Weights of a small masked image model.
Model: 5.6M parameters, 48-pixel images, encoder arch vit, encoder norm layernorm, encoder activation swiglu, encoder patch size [6, 6], encoder width 192, decoder width 128, decoder layers 3.
Training: muon at rate 0.021, batches of 128.
Data: 36250 training examples, 35.0 epochs.
Rows from block 7 of the encoder of a small masked image model, named by matrix and row number. Rows with one number belong to one neuron. Each number is 128 + 32 x the weight over its row's rms, rounded and kept within 0 to 255. All counts start at 0. Numbers have three digits each. After the name is the row's rms in percent of the matrix's.
After each neuron's rows are labels from the 100 images, of 14976, where the neuron reaches its largest size: "strongest on" is what is common among them; "peak on" is the class under the peak. Only what is clearly more common there than usual is listed. The data: Sentinel-2 satellite tiles (TerraMesh).
# gate: MLP gate (encoder.blocks.7.mlp.gate.weight, 768x192), inputs 128-191
# fc1: MLP up (encoder.blocks.7.mlp.fc1.weight, 768x192), inputs 128-191
# fc2: MLP down (encoder.blocks.7.mlp.fc2.weight, 192x768, transposed), outputs 128-191

gate.437 080:118148137145191158081136183167121101104117056125151132176094118104118117183116107126155095090126057126097151092153162200108165149137142128120096087140134106076139115110154088194169132096161109
fc1.437 084:128104113114179124147148111123112106152120079145040101125100144123129124219105076153128188123138143146171142109145139187145135096078139127123142115164169122066155140133105142143122127120170128
fc2.437 085:161098163094115105124132083145119081154083148168065125066173118159149121168202143153137171124155142149104142091135140114165112137095119118139144108171111100115094220148128129071137084103125135
strongest on: crops; built area; main land cover: crops
peak on: crops

gate.27 035:173105070149113112180140135095122100076154113145164078154149145129179106130127102091193109204132081134098110169158122160099112202163149074138105134142205091191077122087152118143087138114203086
fc1.27 040:070103142060166162129105151131099188126121134141154135185135216115133129088124117056126152180115142149148148163182087159117108148107134089137129168129081178124112097148129149120077168181124103
fc2.27 041:177115112151085116135091111116110177169134106164146138076138130141120144088091119172121166169114107078166180146118086093161109164098083186101133136164127135156089051143165088127112069147086142
strongest on: snow or ice; main land cover: snow or ice
peak on: snow or ice

gate.445 089:109105132141151076144158098076105111194119164157065113130139152160107067144100138161174143199116153125141139136187167171117095142117158087135148083109186170137135107125071160145147142115104078
fc1.445 084:173139129122124147124093114143104109064146101107168174140135142135089122094124129130148109101138160117155150159080090115117106107100127110093111100186119141136207148104113130161144132121084146
fc2.445 085:118068208131151083150164092105128092096128079153089102153218097085134137196130168121131129199124191142159127110165128151148092152101114112176187074172137130162131133188133120152176115172161114
strongest on: snow or ice; main land cover: snow or ice
peak on: snow or ice

gate.652 086:131145106173107119095108134114148131201143073118169171168085118109089087096150049138128135132090100129112115064101108122150134163095134187175115093106139119104135071104173131133124168100088115
fc1.652 089:162151144125190100117164140116107162125150182153104058135159154131146103160085156107110188098122092124102221140197081121151111117084133122046188125132202169130121115139163117159136121139138174
fc2.652 086:137130137070130091123066130095123054110180162203140149170181171100135161132188129140161130125093161129139154120114150180148102075145135140096105176164127130119171136093070089171179078146147164
strongest on: crops; main land cover: crops; built area
peak on: crops

gate.606 055:129121088116200058161157140161104137127139081135101121150172148146095145155139109149094092083136164093134098142117155108105173114079108099129127110150126169136115113200132122146144097168101094
fc1.606 063:102084097110200102127166154168103113177105109126138096103122124155145076101129139097102106067094114153098109110171159087125203160124078132108109092159135176126039122135143122159168187151149113
fc2.606 073:159148121108123117106164160165141110147090151113172123112201114136103124153092137118184138132103047145159136105108165095110180121105114083139106139097170147151144125114193108116122094124143172
strongest on: water; main land cover: water
peak on: water

gate.632 085:138163107123197111160149126168113114125140049156036115098109077172094079138075187178065031103131130144143080105178117125126109150088140109119140155148124169135094151070132143139121159127119170
fc1.632 088:133136148107128124067160178095098138146218137129094146176162128107100112139176143121155128097127146175099160169153147121139133086102130126135145073083174169174151165178114088120185091153123122
fc2.632 076:113126103080074145192119136101145168089142104134136114115118108093147140170129116089124176154134102165138129096197156105098145133168187151127119107088150166170140180107139180114189158116153128
strongest on: main land cover: water
peak on: water

gate.107 083:125104127088145136071134120119126125160137145121136137083098167138106144132106111164068137149099122141123117049091102151091121071087163119134107122169148105150107146133162162095148153155136171
fc1.107 083:100106148128123145196147155122136133151121103109130146160107141113100147147115122149116082167135133118126140092170192138148142133062121135161137145158094125138169145130112155153061085188127105
fc2.107 087:139099136128070194184164206152168135140051181156140113089163102124160182142144160074110105172174167111169158110083093118122146142121101120123115114097132094158164119149099158116139116196097186
strongest on: crops; main land cover: crops
peak on: crops

gate.151 070:131126114151137141104092133087094095194105156144120122135116105130085149094156087132169068150170106119179140149115145124068220134105167105136180175077099144122153098107108092107152117106110115
fc1.151 077:111117169179068094169112073133105160159111121125150228079075161144144103113087121104180086162141181142143072088117145148104152166093104173142097132064171122153122091149150154156164119183100125
fc2.151 080:088090087109079109122176098107132088119101086083154123109075139152092180146167159131128115099132130187111115158072133097141140143193131132155152064121185117117162159090135168053098129140160140
strongest on: main land cover: water
peak on: water

gate.85 113:144142128137142132102173087127125137129115132165135153140187077119093148171194153120144080142150133162144110088181172111088146171130139148119175170163034141136131104147105105177105155164032092
fc1.85 120:163137142067136116174142111063134153151090115158073158169122114113153169136127166123146130152119113134147172153077094108181077128150123183138097116107127162200124103159057147143155117158103183
fc2.85 112:082132124111153127100139110173124089165113196116123150142102171118194135147121122090102093110134105097093123141119178196103118088134111188098115123106152100087204144191146150117130118157133136
strongest on: main land cover: water
peak on: water

gate.704 120:164128183077150127086138172111105137108142166072171141133135146069105084095168185176165144116153088107081077160129105104115084145110079090153127155116105194154139128138140166122167123093102123
fc1.704 121:140161195148094171133150174097090154164154078131214134109154174145095157111151129122124108103166131131106055171139147141101141183118088074134095114118113144163165117114146138107151121146069110
fc2.704 132:171111140141063138162095169092121180128215117124149113117093126127053072153094142113115105130167101129114152162117145072185136153095113103178185131110186036075168115131170143072120139134137165
strongest on: main land cover: water
peak on: water

gate.563 098:137161167141093129107123134129101157105115120096158127131142129136089104131131154160118125163090122164110094137134044165131149135104091157137057073120103116117167139141072128207118127095110158
fc1.563 081:145146086119076123100145091122110159194136137155080146116149173128101090122167108081139104139189161117187164047063114113119141087127142131106159151098132200185153171137155125064139155178118112
fc2.563 095:143182102152113126139139094157113131139157141084101149135126124143111132104072110107105099096133105159102176103156079116198097110080122134134110149140096158184140103142104174119141098115105078
strongest on: water; crops; main land cover: crops
peak on: crops; water

gate.119 076:118136128161140204102137128104110147082091118092100115161124081179078098144146176137123158122100083122160170073024093100096148148119120143165140146062139127155124159102129116104107170118144193
fc1.119 072:099114194134111174151085119099177182115130102175114115105139155137134108116126153116176106117100122112162086186117092146166093133127128143147171096197111159137099137139134098099119154112151086
fc2.119 079:129164163096105153145165098154196194107133083114124079091137128125155086115114157096109138184167124166108092167095099106117158189093048182127139108184163100095111143141101139068100115143143133
strongest on: crops; built area; main land cover: crops
peak on: trees

gate.367 068:136115105128128148123083134116075142131175106094149131126144170117103127122144162122079141140135180150161111147099186109123147081150184161111128116157149090166087056111173128135134128107134140
fc1.367 073:123103139153092116148154096165176151112145074158113104204105077161154136137184116116135141106169110073093087092072122119121184155054166142124151129102094079114111142177192099152084208154178077
fc2.367 076:069101163104089067154123143134141079057147124155136112113123095124162153169176071123109127145137136090098091151112156078142157163116125098091169068138116131141089159188091184112115209122121140
strongest on: snow or ice; main land cover: snow or ice
peak on: snow or ice

gate.179 079:158145102114137171204166088192117154126086065149082190136100155108042137136096175064120115185115158107165154100110108122125089152130138110120144142138110138151138123127130136143141111042102051
fc1.179 084:107142106125068145098177218145076083112140111159149101105137144154134108091181136108100146106156131116117130142105132165138153084073165102083176038103154083108113155135104128147169150135149066
fc2.179 089:188126131187121109135127126165120117108137150035156129138183162160097171080151132134061174102098127122203138161159132076103114101150126121124140146089146098122190083168126163075108125136086165
strongest on: snow or ice; main land cover: snow or ice
peak on: snow or ice

gate.459 065:122111136149169114118115090070100183125104127155155105137146113144067191132103123128151124133125110134124108069088097133179172136111119148100164176061142129167115125178141157146098138086126125
fc1.459 073:147105112179147175134126128116113083130126159174117138069106169116069144155101081122115092118099110086086142147185155156155140102135154153128155171170170126135177116102152154088098088077103096
fc2.459 082:093196105147053167176138179091109109201109133150121127099089109130106176124103096149171124123113096125092141141149099077068093120144106144141095020124140120139159147130133136085094110120116142
strongest on: crops; main land cover: crops
peak on: crops

gate.336 122:078088186176130106121180167125152077119117189110150145117175121140092181115169132139127141149154083138134096091158153136151148173115183108123134065157077107105146084125130149097092145155090171
fc1.336 107:130161082107107096094095133137127182138114027118112065134063148075133153152105115116103190124106177082153161128104126143098120131148120158137153225082191106135061148068143086195146159160115134
fc2.336 132:104117074186061087139117113135168112122119102144068167106172133165088106074131183069078157098105129151169113108079131092112126120137206141150068081093147089161162119056172156168112142147155114
strongest on: water; main land cover: water
peak on: water

gate.224 150:116098078122139115072115112082122188107111115114083198091140171134100104136176087144122151125141092170092169087152130130071090116149134171119143093116087188140120114113082125156069126150170168
fc1.224 150:180144141165110101093153081161165183091138079104190141094145111117132109138116083143128133093117120218034114108166101113109157110163184121102127087098153158124148118105125111152073177153158137
fc2.224 139:128123104126095122189120129157075119123155157200138157167160117161184134125101132175162039180158140195152091178137144114143102113139060086096151151213156068096108114140146128100091046106123120
strongest on: main land cover: snow or ice
peak on: snow or ice

gate.130 110:091106110116094128123133130113117084126116111175153110148113210129126161072080113097116182094109109170111180143097131102160093101101148110127174125091147119131147031096150127151183088144175091
fc1.130 114:086148183117097157138142167096195189086191168103105165042134079170093135147098185134115130158144107162123061171100180123055069161137100095170136099107142138153119179157072154129100129130056138
fc2.130 112:154162104146187104110141121091116118117125111164132166127094153086218164115143182043167182135183093158101156093123143083127161148169096151107109122138154085114167124135158117141124117145152089
strongest on: snow or ice; main land cover: snow or ice
peak on: snow or ice

gate.124 081:139126119182183130179160159112111139124098111163175169116142143144116143120101086126128090088140134083096181146099166216151126099154089136104127070134153117031148095127110088164051143184097146
fc1.124 087:167101061078149114137131078156132189139150137121075136086105107147125161123138168084083084115083117204153107109134108135109085151137184125150169179121116099122106099163140086073136114108101132
fc2.124 072:134114105166142069140148120127135093096101086152126133115142110117069132110085059121126080145157106152176132153114110144126173086117102133127104175147141144097138107100140106199130099084119131
strongest on: main land cover: water
peak on: water

gate.630 119:151115103198136124102135091159134142117157106065131151147157099142124133154124088150157097151175104159050177104115140099084165144173109132140134152192118085152173118105097135145122111192112088
fc1.630 111:126165150162116140118076043150157166142154117105124076128146179147089112100159150140103074191174114186056098099148155108089114147155102117118122157152108136172114056087090139095117128128099105
fc2.630 133:123178151075080170149150089070156141118154142103143087102136101135157146104142107139055128147167158141209094164163155121178160119128124089168142125118102118126124170096110122122152141063118134
strongest on: snow or ice; main land cover: snow or ice
peak on: snow or ice

gate.673 087:129112109104107136110125126153132222146134148080123166131126112159121092114143147118103157126125138098095167082090119126094085102129141104155186052149154167075160079164143083157091086106127116
fc1.673 098:123142100103174107100157101083146114099161179104112163152133116115106101144148172132136113173128130122153187133090128127120127162146118084108081067123121149136136121120067101145128122129108072
fc2.673 095:131102150149130106159102140211173102068190108117126176149139095139115125192145136111114180149113079148218078151166145074131137158080097103138098147138074087154131121155141170102083108080128073
strongest on: crops; main land cover: crops
peak on: crops

gate.245 138:125158115187153195122126092111135156122171117140174144125119102136144098110134153117132092114100122140124139143144123134080154141154091135090132177102198109135134113086141120171069049119055074
fc1.245 135:148140104158111166137091133168119213159125126181175092114142132121120115143137187115120082108147084163153161068137143161147145084156165130121083072121175097081122099138101104114061099094192187
fc2.245 129:091099152093119109200155200105106148082148149116097059096200174143105123137093081211173091194123142109162138156085124110137121086103157150183166141143132138205074126134121115159110132087163160
strongest on: snow or ice; main land cover: snow or ice
peak on: snow or ice