Rows from block 5 of the encoder of a small masked image model, named by matrix and row number. Rows with one number belong to one neuron. Each number is 500 + 50 x the weight over its row's rms, rounded and kept within 0 to 999. All counts start at 0. Numbers have three digits each.
After each neuron's rows are labels from the 100 images, of 14976, where the neuron reaches its largest size: "peak on" is the class under the peak. Only what is clearly more common there than usual is listed. The data: Sentinel-2 satellite tiles (TerraMesh). In brackets: how many of the 100, against the usual share in percent.
# gate: MLP gate (encoder.blocks.5.mlp.gate.weight, 768x192), inputs 128-191
# fc1: MLP up (encoder.blocks.5.mlp.fc1.weight, 768x192), inputs 128-191
# fc2: MLP down (encoder.blocks.5.mlp.fc2.weight, 192x768, transposed), outputs 128-191

gate.323:599520497579452479591485490522535462531436555462479529476507582495444471575424440490489567538492524433537551501504452524544479568517463458492500498503446448551452495509552532512408561477537467
fc1.323:508534661549552545451529457462450498579592568503533615507468480486506499491438629473537521464455532462513478544545475481476444641523474512546522582495457452525517450445527483554409492456481441
fc2.323:558482537427599490498538527500452536589517514479550573416430465494521466561517584531451539418523486504482512405479507509561481410482525416436430393572535562517505461503495458431494492500560536
peak on: clouds (33 vs 2.7)

gate.83:473490457451493550464609540481534526510413453449502553472506587509572445487468434464490490485530454535454563483499541415478577452477508395424556523616523474515613395465469572538514516574427401
fc1.83:461479530570573534507414556412549469460562543502458474529556479507528495484574515521477506557462521391545495483471552483468508494589501537468485505423455505485413609538503402441514465543506531
fc2.83:508455485538424504536501569444485583508449500493551573519507484505372445554495444593467530508453423529560559577414510512436479500496502499545468539496588480447514468607463533497548531624528462
peak on: snow or ice (58 vs 14)

gate.646:549477516534533580538534398420381550511525477501488473502420506499497473571513491580479547509454529505473595495531429465484423530536545597550428536507517535481533436520573446529488565591587495
fc1.646:555442528514484469495482556505479485520400507536434506495569501476551465568523450515461516490536490458465532483528471546556439461486495514528493596623502491491420486532480417500547491513508522
fc2.646:563557443431423487586473436539500460461492483441517567461650431476480533487412429508554503466447571531527479469506515469546493501521556477452479543533605547557449476467450522499541579495546498
peak on: snow or ice (35 vs 14)

gate.734:561559560489459476538457511409473602594522575463563493530492393495447450473515505505453425513482528551421426409479464552441521545518497477410607490386447392463612469565618404532476501563477592
fc1.734:486420498499497549459481531511489489458523414606480504445487552519498557473480510503501524559489505508473589495496446492491512479503578573577523567473461553550494509469402550512515539510505417
fc2.734:481513424473569558474423474521476556499511548509451462503494455475569431521562510534496462543513439515490588431453517483548500598610557484524536473456422427407578472404497353507564475489452475
peak on: water (48 vs 10.8)

gate.206:540400532423496578505537623549556527415546463525470558551454441510474348472452480491558470553454543552515551441509504571483485502430539511519470437525572550565577476491527526475455448438444443
fc1.206:556518460415546492456444457459575438527488474440536486512490612560510519451479469440495518518549482520458494576416497361591513533471499518506517508549394490518392440523515427560524403578418454
fc2.206:549450498478547489446591439513505609437462500561451477428525448485507440490496452503436454547506503506499608407473456560472584638439485397551442565455493514528537492393519539581531466488472512
peak on: snow or ice (47 vs 14)

gate.359:480576573477553480512552517543568521540448500558515506480601453551423556463545450408518497503560554425527451486418530518494496472467377472477526386615459562504600519573536506509505468490475425
fc1.359:484453415599529497468445481539504457498499514457611493448513487522498516545533562548477422529430449490558593487523428483465487566441502584510530474406464511466406519521541487479524511483485452
fc2.359:606431448438525489530430503495476486516474443490509457517499480529504562584498530554519515536531514401525445547529439487495487553494553531514536501453473532534458444448588520493598505483581404
peak on: water (27 vs 10.8)

gate.706:492561478428496517479427465457487581518513546559489552573552516437452472519455451515521495524408568509532599464510449577461436414498568444447500529574512534517539529440552530511498438524448406
fc1.706:483467565452571553462501583479562597481493497425497447450440476359477593569530497617511514510571478473502548541546401542572538528507526534522562446456489556573484520491470518539607476433524568
fc2.706:565444516461422504397457553556488460501445454496454491420516535495534442449515465481394375516416553417445533450500509425451477436550537519472486482497452440602503552431514516529568531535508470
peak on: rangeland (85 vs 22.5)

gate.263:489567521465465535515516452471500539447590455441510580567517486552480474487453543521540563514537473469577467504530511527528533444521505491523475504409591485455500598565488536447516530482508567
fc1.263:445546522598547483492552521494414480549424662504516482512600510443481495593566539528506385468470373448454546442447465530486467512527437409470462452476534517487489458564519514504543441454503468
fc2.263:516475488476495424526566458581474491502566437421535492472541608483456453524489573584438539397531422463487485478486561585431418512474499545433453514581533527527491510531469440467579532471473493
peak on: snow or ice (46 vs 14)

gate.203:429524546529372572528463455572501483491512489563386531451494573472511461506454530488485516469434593535470593497489501443458556607555442589550528446606498477464525500459495554444523545483428411
fc1.203:519522573477499480421426499496540467500519575531393535468530476478545442445510517467581534470561524508567496500623607488469517469559539538580640453566600552476470535574534490527619417530476464
fc2.203:559501354455576518465503542536434497446517524492428504614537499573515479460526540548455499517533522503477512445511516553517498513503452488501481507427461504477469412550581365536548495468550586
peak on: rangeland (57 vs 22.5)

gate.400:540499525479560397492396554490502509458548378510494556483508467524403495490500541465539532484517518570534578460510448467486536521498458660538482481466611558517485462444582516515501580525529561
fc1.400:498487524437483468519449401434492509499541454424506509513446570468450495523403509452536528466570528576520644526466453476548554565529473545473492471521513552465414626486529479494387576463506493
fc2.400:525480454525542624473473502456560479466513572541581584560479547549531474521505470438488549488485557558505484462474495471630544452448548375452465478496467432429429513510487518491472560494550497
peak on: rangeland (49 vs 22.5)

gate.381:501531536568455406463543594521497582513463474445501526511494460582486509456491411493508485539460488528394529417430511545498547470495518565510537461506549556569510452475487462529450482590440499
fc1.381:612517577524577539566441486536614581444547458518428478515586505433592503481539565512526508477506528438531568511460527446522451519541405557555517474498554518476488384585467541492587482425602452
fc2.381:450446477516524525484514540527607424515488489512497458451484509442435428399556555522453453536423510564520488517580504587466532515488484507520503471462475489408406521467510549454433530477511518
peak on: snow or ice (48 vs 14)

gate.168:483478531587536499413533573508551496481478531530450484416629461422461504370499601538456492474423497518558476470523501599486470479412559523562520496556469500553536410511526503524536423413492571
fc1.168:522498510496535458469510543512515587510613490522585390433530504441410566487484529572534494496553478494539527425488457553526511466452453482508509449457491522539491380477434448512455494540476636
fc2.168:544481575554544476465438571498558557514552456523504594432487542476430478512506459473491469499492536549514424479430592460508452402457535488485533604409512505448483558518433616434475609490549455
peak on: rangeland (55 vs 22.5)