config.yaml
encoder_arch: "vit"
model: "masked image model"
dataset: "Sentinel-2 satellite tiles (TerraMesh)"
train_examples: 36250
image_size: 48
crop_scale_min: 1
horizontal_flip: true
translate: 0.06
color_jitter: 0.1
method: "mae"
mask_ratio: 0.6
loss: "mse"
encoder_norm: "layernorm"
encoder_norm_position: "pre"
encoder_activation: "swiglu"
encoder_mlp_ratio: 4
encoder_head_dim: 32
encoder_fused_qkv: false
encoder_bias: "all"
encoder_qk_norm: true
encoder_layer_scale_init: 1.0
encoder_parallel_block: false
encoder_inner_norm: false
encoder_drop_path: 0.15
encoder_patch_size: [6, 6]
encoder_layers: 8
encoder_width: 192
encoder_positions: "sincos"
decoder_width: 128
norm_pix_loss: false
decoder_layers: 3
init: "xavier_uniform"
residual_init: "none"
optimizer: "muon"
muon_scale: "original"
lr: 0.021
momentum: 0.9
nesterov: true
orthogonalizer: "polar_express"
adamw_lr_other_params: 0.0018
grad_clip: 3.0
steps: 9900
batch_size: 128
epochs: 35.0
lr_schedule: "cosine"
final_lr_fraction: 0.01
warmup_steps: 490
weight_decay: 0.0
adamw_weight_decay_other_params: 0
Rows from block 6 of the encoder, named by matrix and row number. Rows with one number belong to one neuron. Each number is 500 + 50 x the weight over its row's rms, rounded and kept within 0 to 999. All counts start at 0. Numbers have three digits each. After the name is the row's rms in percent of the matrix's.
# gate: MLP gate (encoder.blocks.6.mlp.gate.weight, 768x192), inputs 0-191
# fc1: MLP up (encoder.blocks.6.mlp.fc1.weight, 768x192), inputs 0-191
# fc2: MLP down (encoder.blocks.6.mlp.fc2.weight, 192x768, transposed), outputs 0-191
gate.15 135:552561507542530505518496356546484449559505517487464514505534553482483442480518547456546531504501423539487504599472546500523531414466501539368598525471471569438518531487515530494575489573446544557489495440523505459500517523570440478532410513509486497517506444572455506562353491553467495421604523487473474554543563463544511484508516537462435487545555478501503431509487505623469496547485583525510522426555338552487524442558454419568474471518591470443528384451381456554525374493506459573410525444548556446541518485586446472528408498517483447520473542473496428510501507524548499476
gate.16 057:517561545495454463426403548491421550486488544448479496502513509546585479445490497471474506571523445479543436443456585575544487511491496384464434395519409582480457454584482490548483540528516572447464576517487606561517454405564480529504553564550438534482461511510468464489538417502557547539524526507468500469543507495500527571441527588476416534492547464593479539534509559510522471551517617487435566502526506416434498465519520514451522511520377520514548394521484491540458424575571396574538422584473455469497480507443449586545439484446449456460513437436480527572550534487496400409
gate.17 097:507520571513504526390529527456445532497520515498533510446416510441480534520347439606565497470537461520452580465550590492458551546447459517433485444404545511525491551488493468489501527403496349492573609563524467416514546558532465483515525433456500513403601481572451521503520502521445511520481469430548561452539500592417554481509427523391460450472569447520502491489470377494552600491532484478548525455428530499524483474520543524492517493472509440505560509480462508492557476555595486491578537490533405552563578537529572615528588483457484556482497466477560499490470453602521490489
gate.18 093:506509556496512517537588451520500459442436435435542524490537538484498450524496518470470517481458552491459432448430531549411514536461522601497627387512626582474377564448629524549514487431524508404440513463543518558448452462444506567470476436545461500491620550550492500537538511513500495501472549517564532500513550468519463413482482418508550573452429540547467414429435495514507444464471557510503539525489446440464585533519507577452560494544530588503557493432441485548456474535518577413540548490432488542510448483438526581495595470594541493470424507575425516470434448532460559545
fc1.15 132:497485364584455533441560498537455440603385478571530512579522538490451538570519468565452522539476496502549501479445565489479479526508399486586481451443579441441550513463500547501549513533487548490505496496488589522476488482564479449512584539563553473551525517499433484543449544562503481429547512551504520491474509533465548463512536539436342499489546509573566538526585420522540534359487504584492459452547466406487550509469532493400568507511438495436543442497458493522494502487485493374490524546389483501534473490522502498568476507497572494520569444412442533467623405452554408441
fc1.16 054:433449510438560484492539491531423515511500560538516515451554482389522484476557491531548480427477491499508497496481469645592463486500426448484454358478511488518543484584455517513508469436476563535443542475486609526444490516478538452470552468478512455486461473540556491530396485569537599533506491548536496443539466464491494508486415451466430520503441478595537446551462501422470647554527598424426620504480397484565551536491551422510641478539545460506553525514460502461466467470474416502500495503500465555432446417448512517543451447466500522471559462484513531530514574577502381397
fc1.17 096:555537485481532470562522532465439426539471574569482519515577380520448520505480486514496568515475561417441464458432537505528476534561537495542448527616456495487539515471577495477451409441495507461593525399401588560516543519518498516536485619474429439457514510622513630582477499479545580565454483475447483391486495512431496415490502534459462589477559538466536553524580432500530471503489520430380527489399449492449492458469629499467555527540496499483517542479452451463492517419463550512519487473527423525521542492453522579492424453471474510480565507537475544518440371459467516562
fc1.18 094:546518519534521497414499491556516499485411498453614474515447533547489376437536609508533527424469441594538454465528382517526552549435555463519479459431437395444542569519458501472562480476534567511492503561603430455442498483497548508468521521531506480524540518489546532443480525431508516525475446514443566445546417455443446498496450487507540588567470495522538479585563537533505435486495476521527520442537418521465448501560584563586421478457419501439550452440445483531535436553565474515548498532497551472612489566467506545514530498591467498542448499630451565405404505440420559443
fc2.15 126:469501550444473525545495492581390536463625505503518497422482455543526450470488564537552484485482462504502494459581528562595401628435524444485516534603478576523517564482498455619507409464498519471449498384544568534468459510539596501432462548478477487413540477427568467514487449459563451510564514514474468506508487514435399544451476470554529465489508439456523439566416465544467529589492619544534621477476561450537492542466541454464471491536592567511492502437460478408442549510475469549447498538529532490476559456462480493432512429549436460487567502482455583559494532558394450486
fc2.16 077:461458431466517452526568409472578477439532580485496508377514442528395466520499597483537450412563445485499565432476462598554495465576463475549475468497500426546494485566426503473548467567499488557593514450497571505513502598426467554490469483471484543475475409508507568493463451516527572527557493560507462491521457520452514443466438361484457498489476521536479459543503530423469595509493490423463563560423458536523541449541486516524547445543666502518474567490517486447495543457433489583460517344583484536437492548511555470480452493494577510512576524515589474502606517456483518437
fc2.17 093:457490496500589443505411620501545467454588494463445467621409572560567540437465581454522512415523452436475512470577560504436470567499490416454533582519439643527472514544442567525569553483396543420487482475480521534472446476454502516522479447408516522525493469490481435528520547462561545469551531524598592539439446529474514518562474540474570530507407452424506493490495527505471363477541480585516417571521544550477424522514543496510456481552460501463449549506443512562568431495509460497503569487547538516491528419471399505485455466654502465514452502475563487466521512542475475495
fc2.18 080:533468495469534518500464484453489500548525515514552398522498521538508533402526561466599468492543582623549474513558493558476413498562471496516502589431525572504482568548481522584470512496478492597508526491519468483409531465477561435430536505501590560491499542485382464437455451393480507486465471527473495475467533473577477539437594460459576519435527501513512537366407518478534496445593418427441430497480440560475524558478598444507508544451416520546557526538524443578566452469486421509456519553408502516617456552498497465499526434490431469397456477537483408486598557488511545476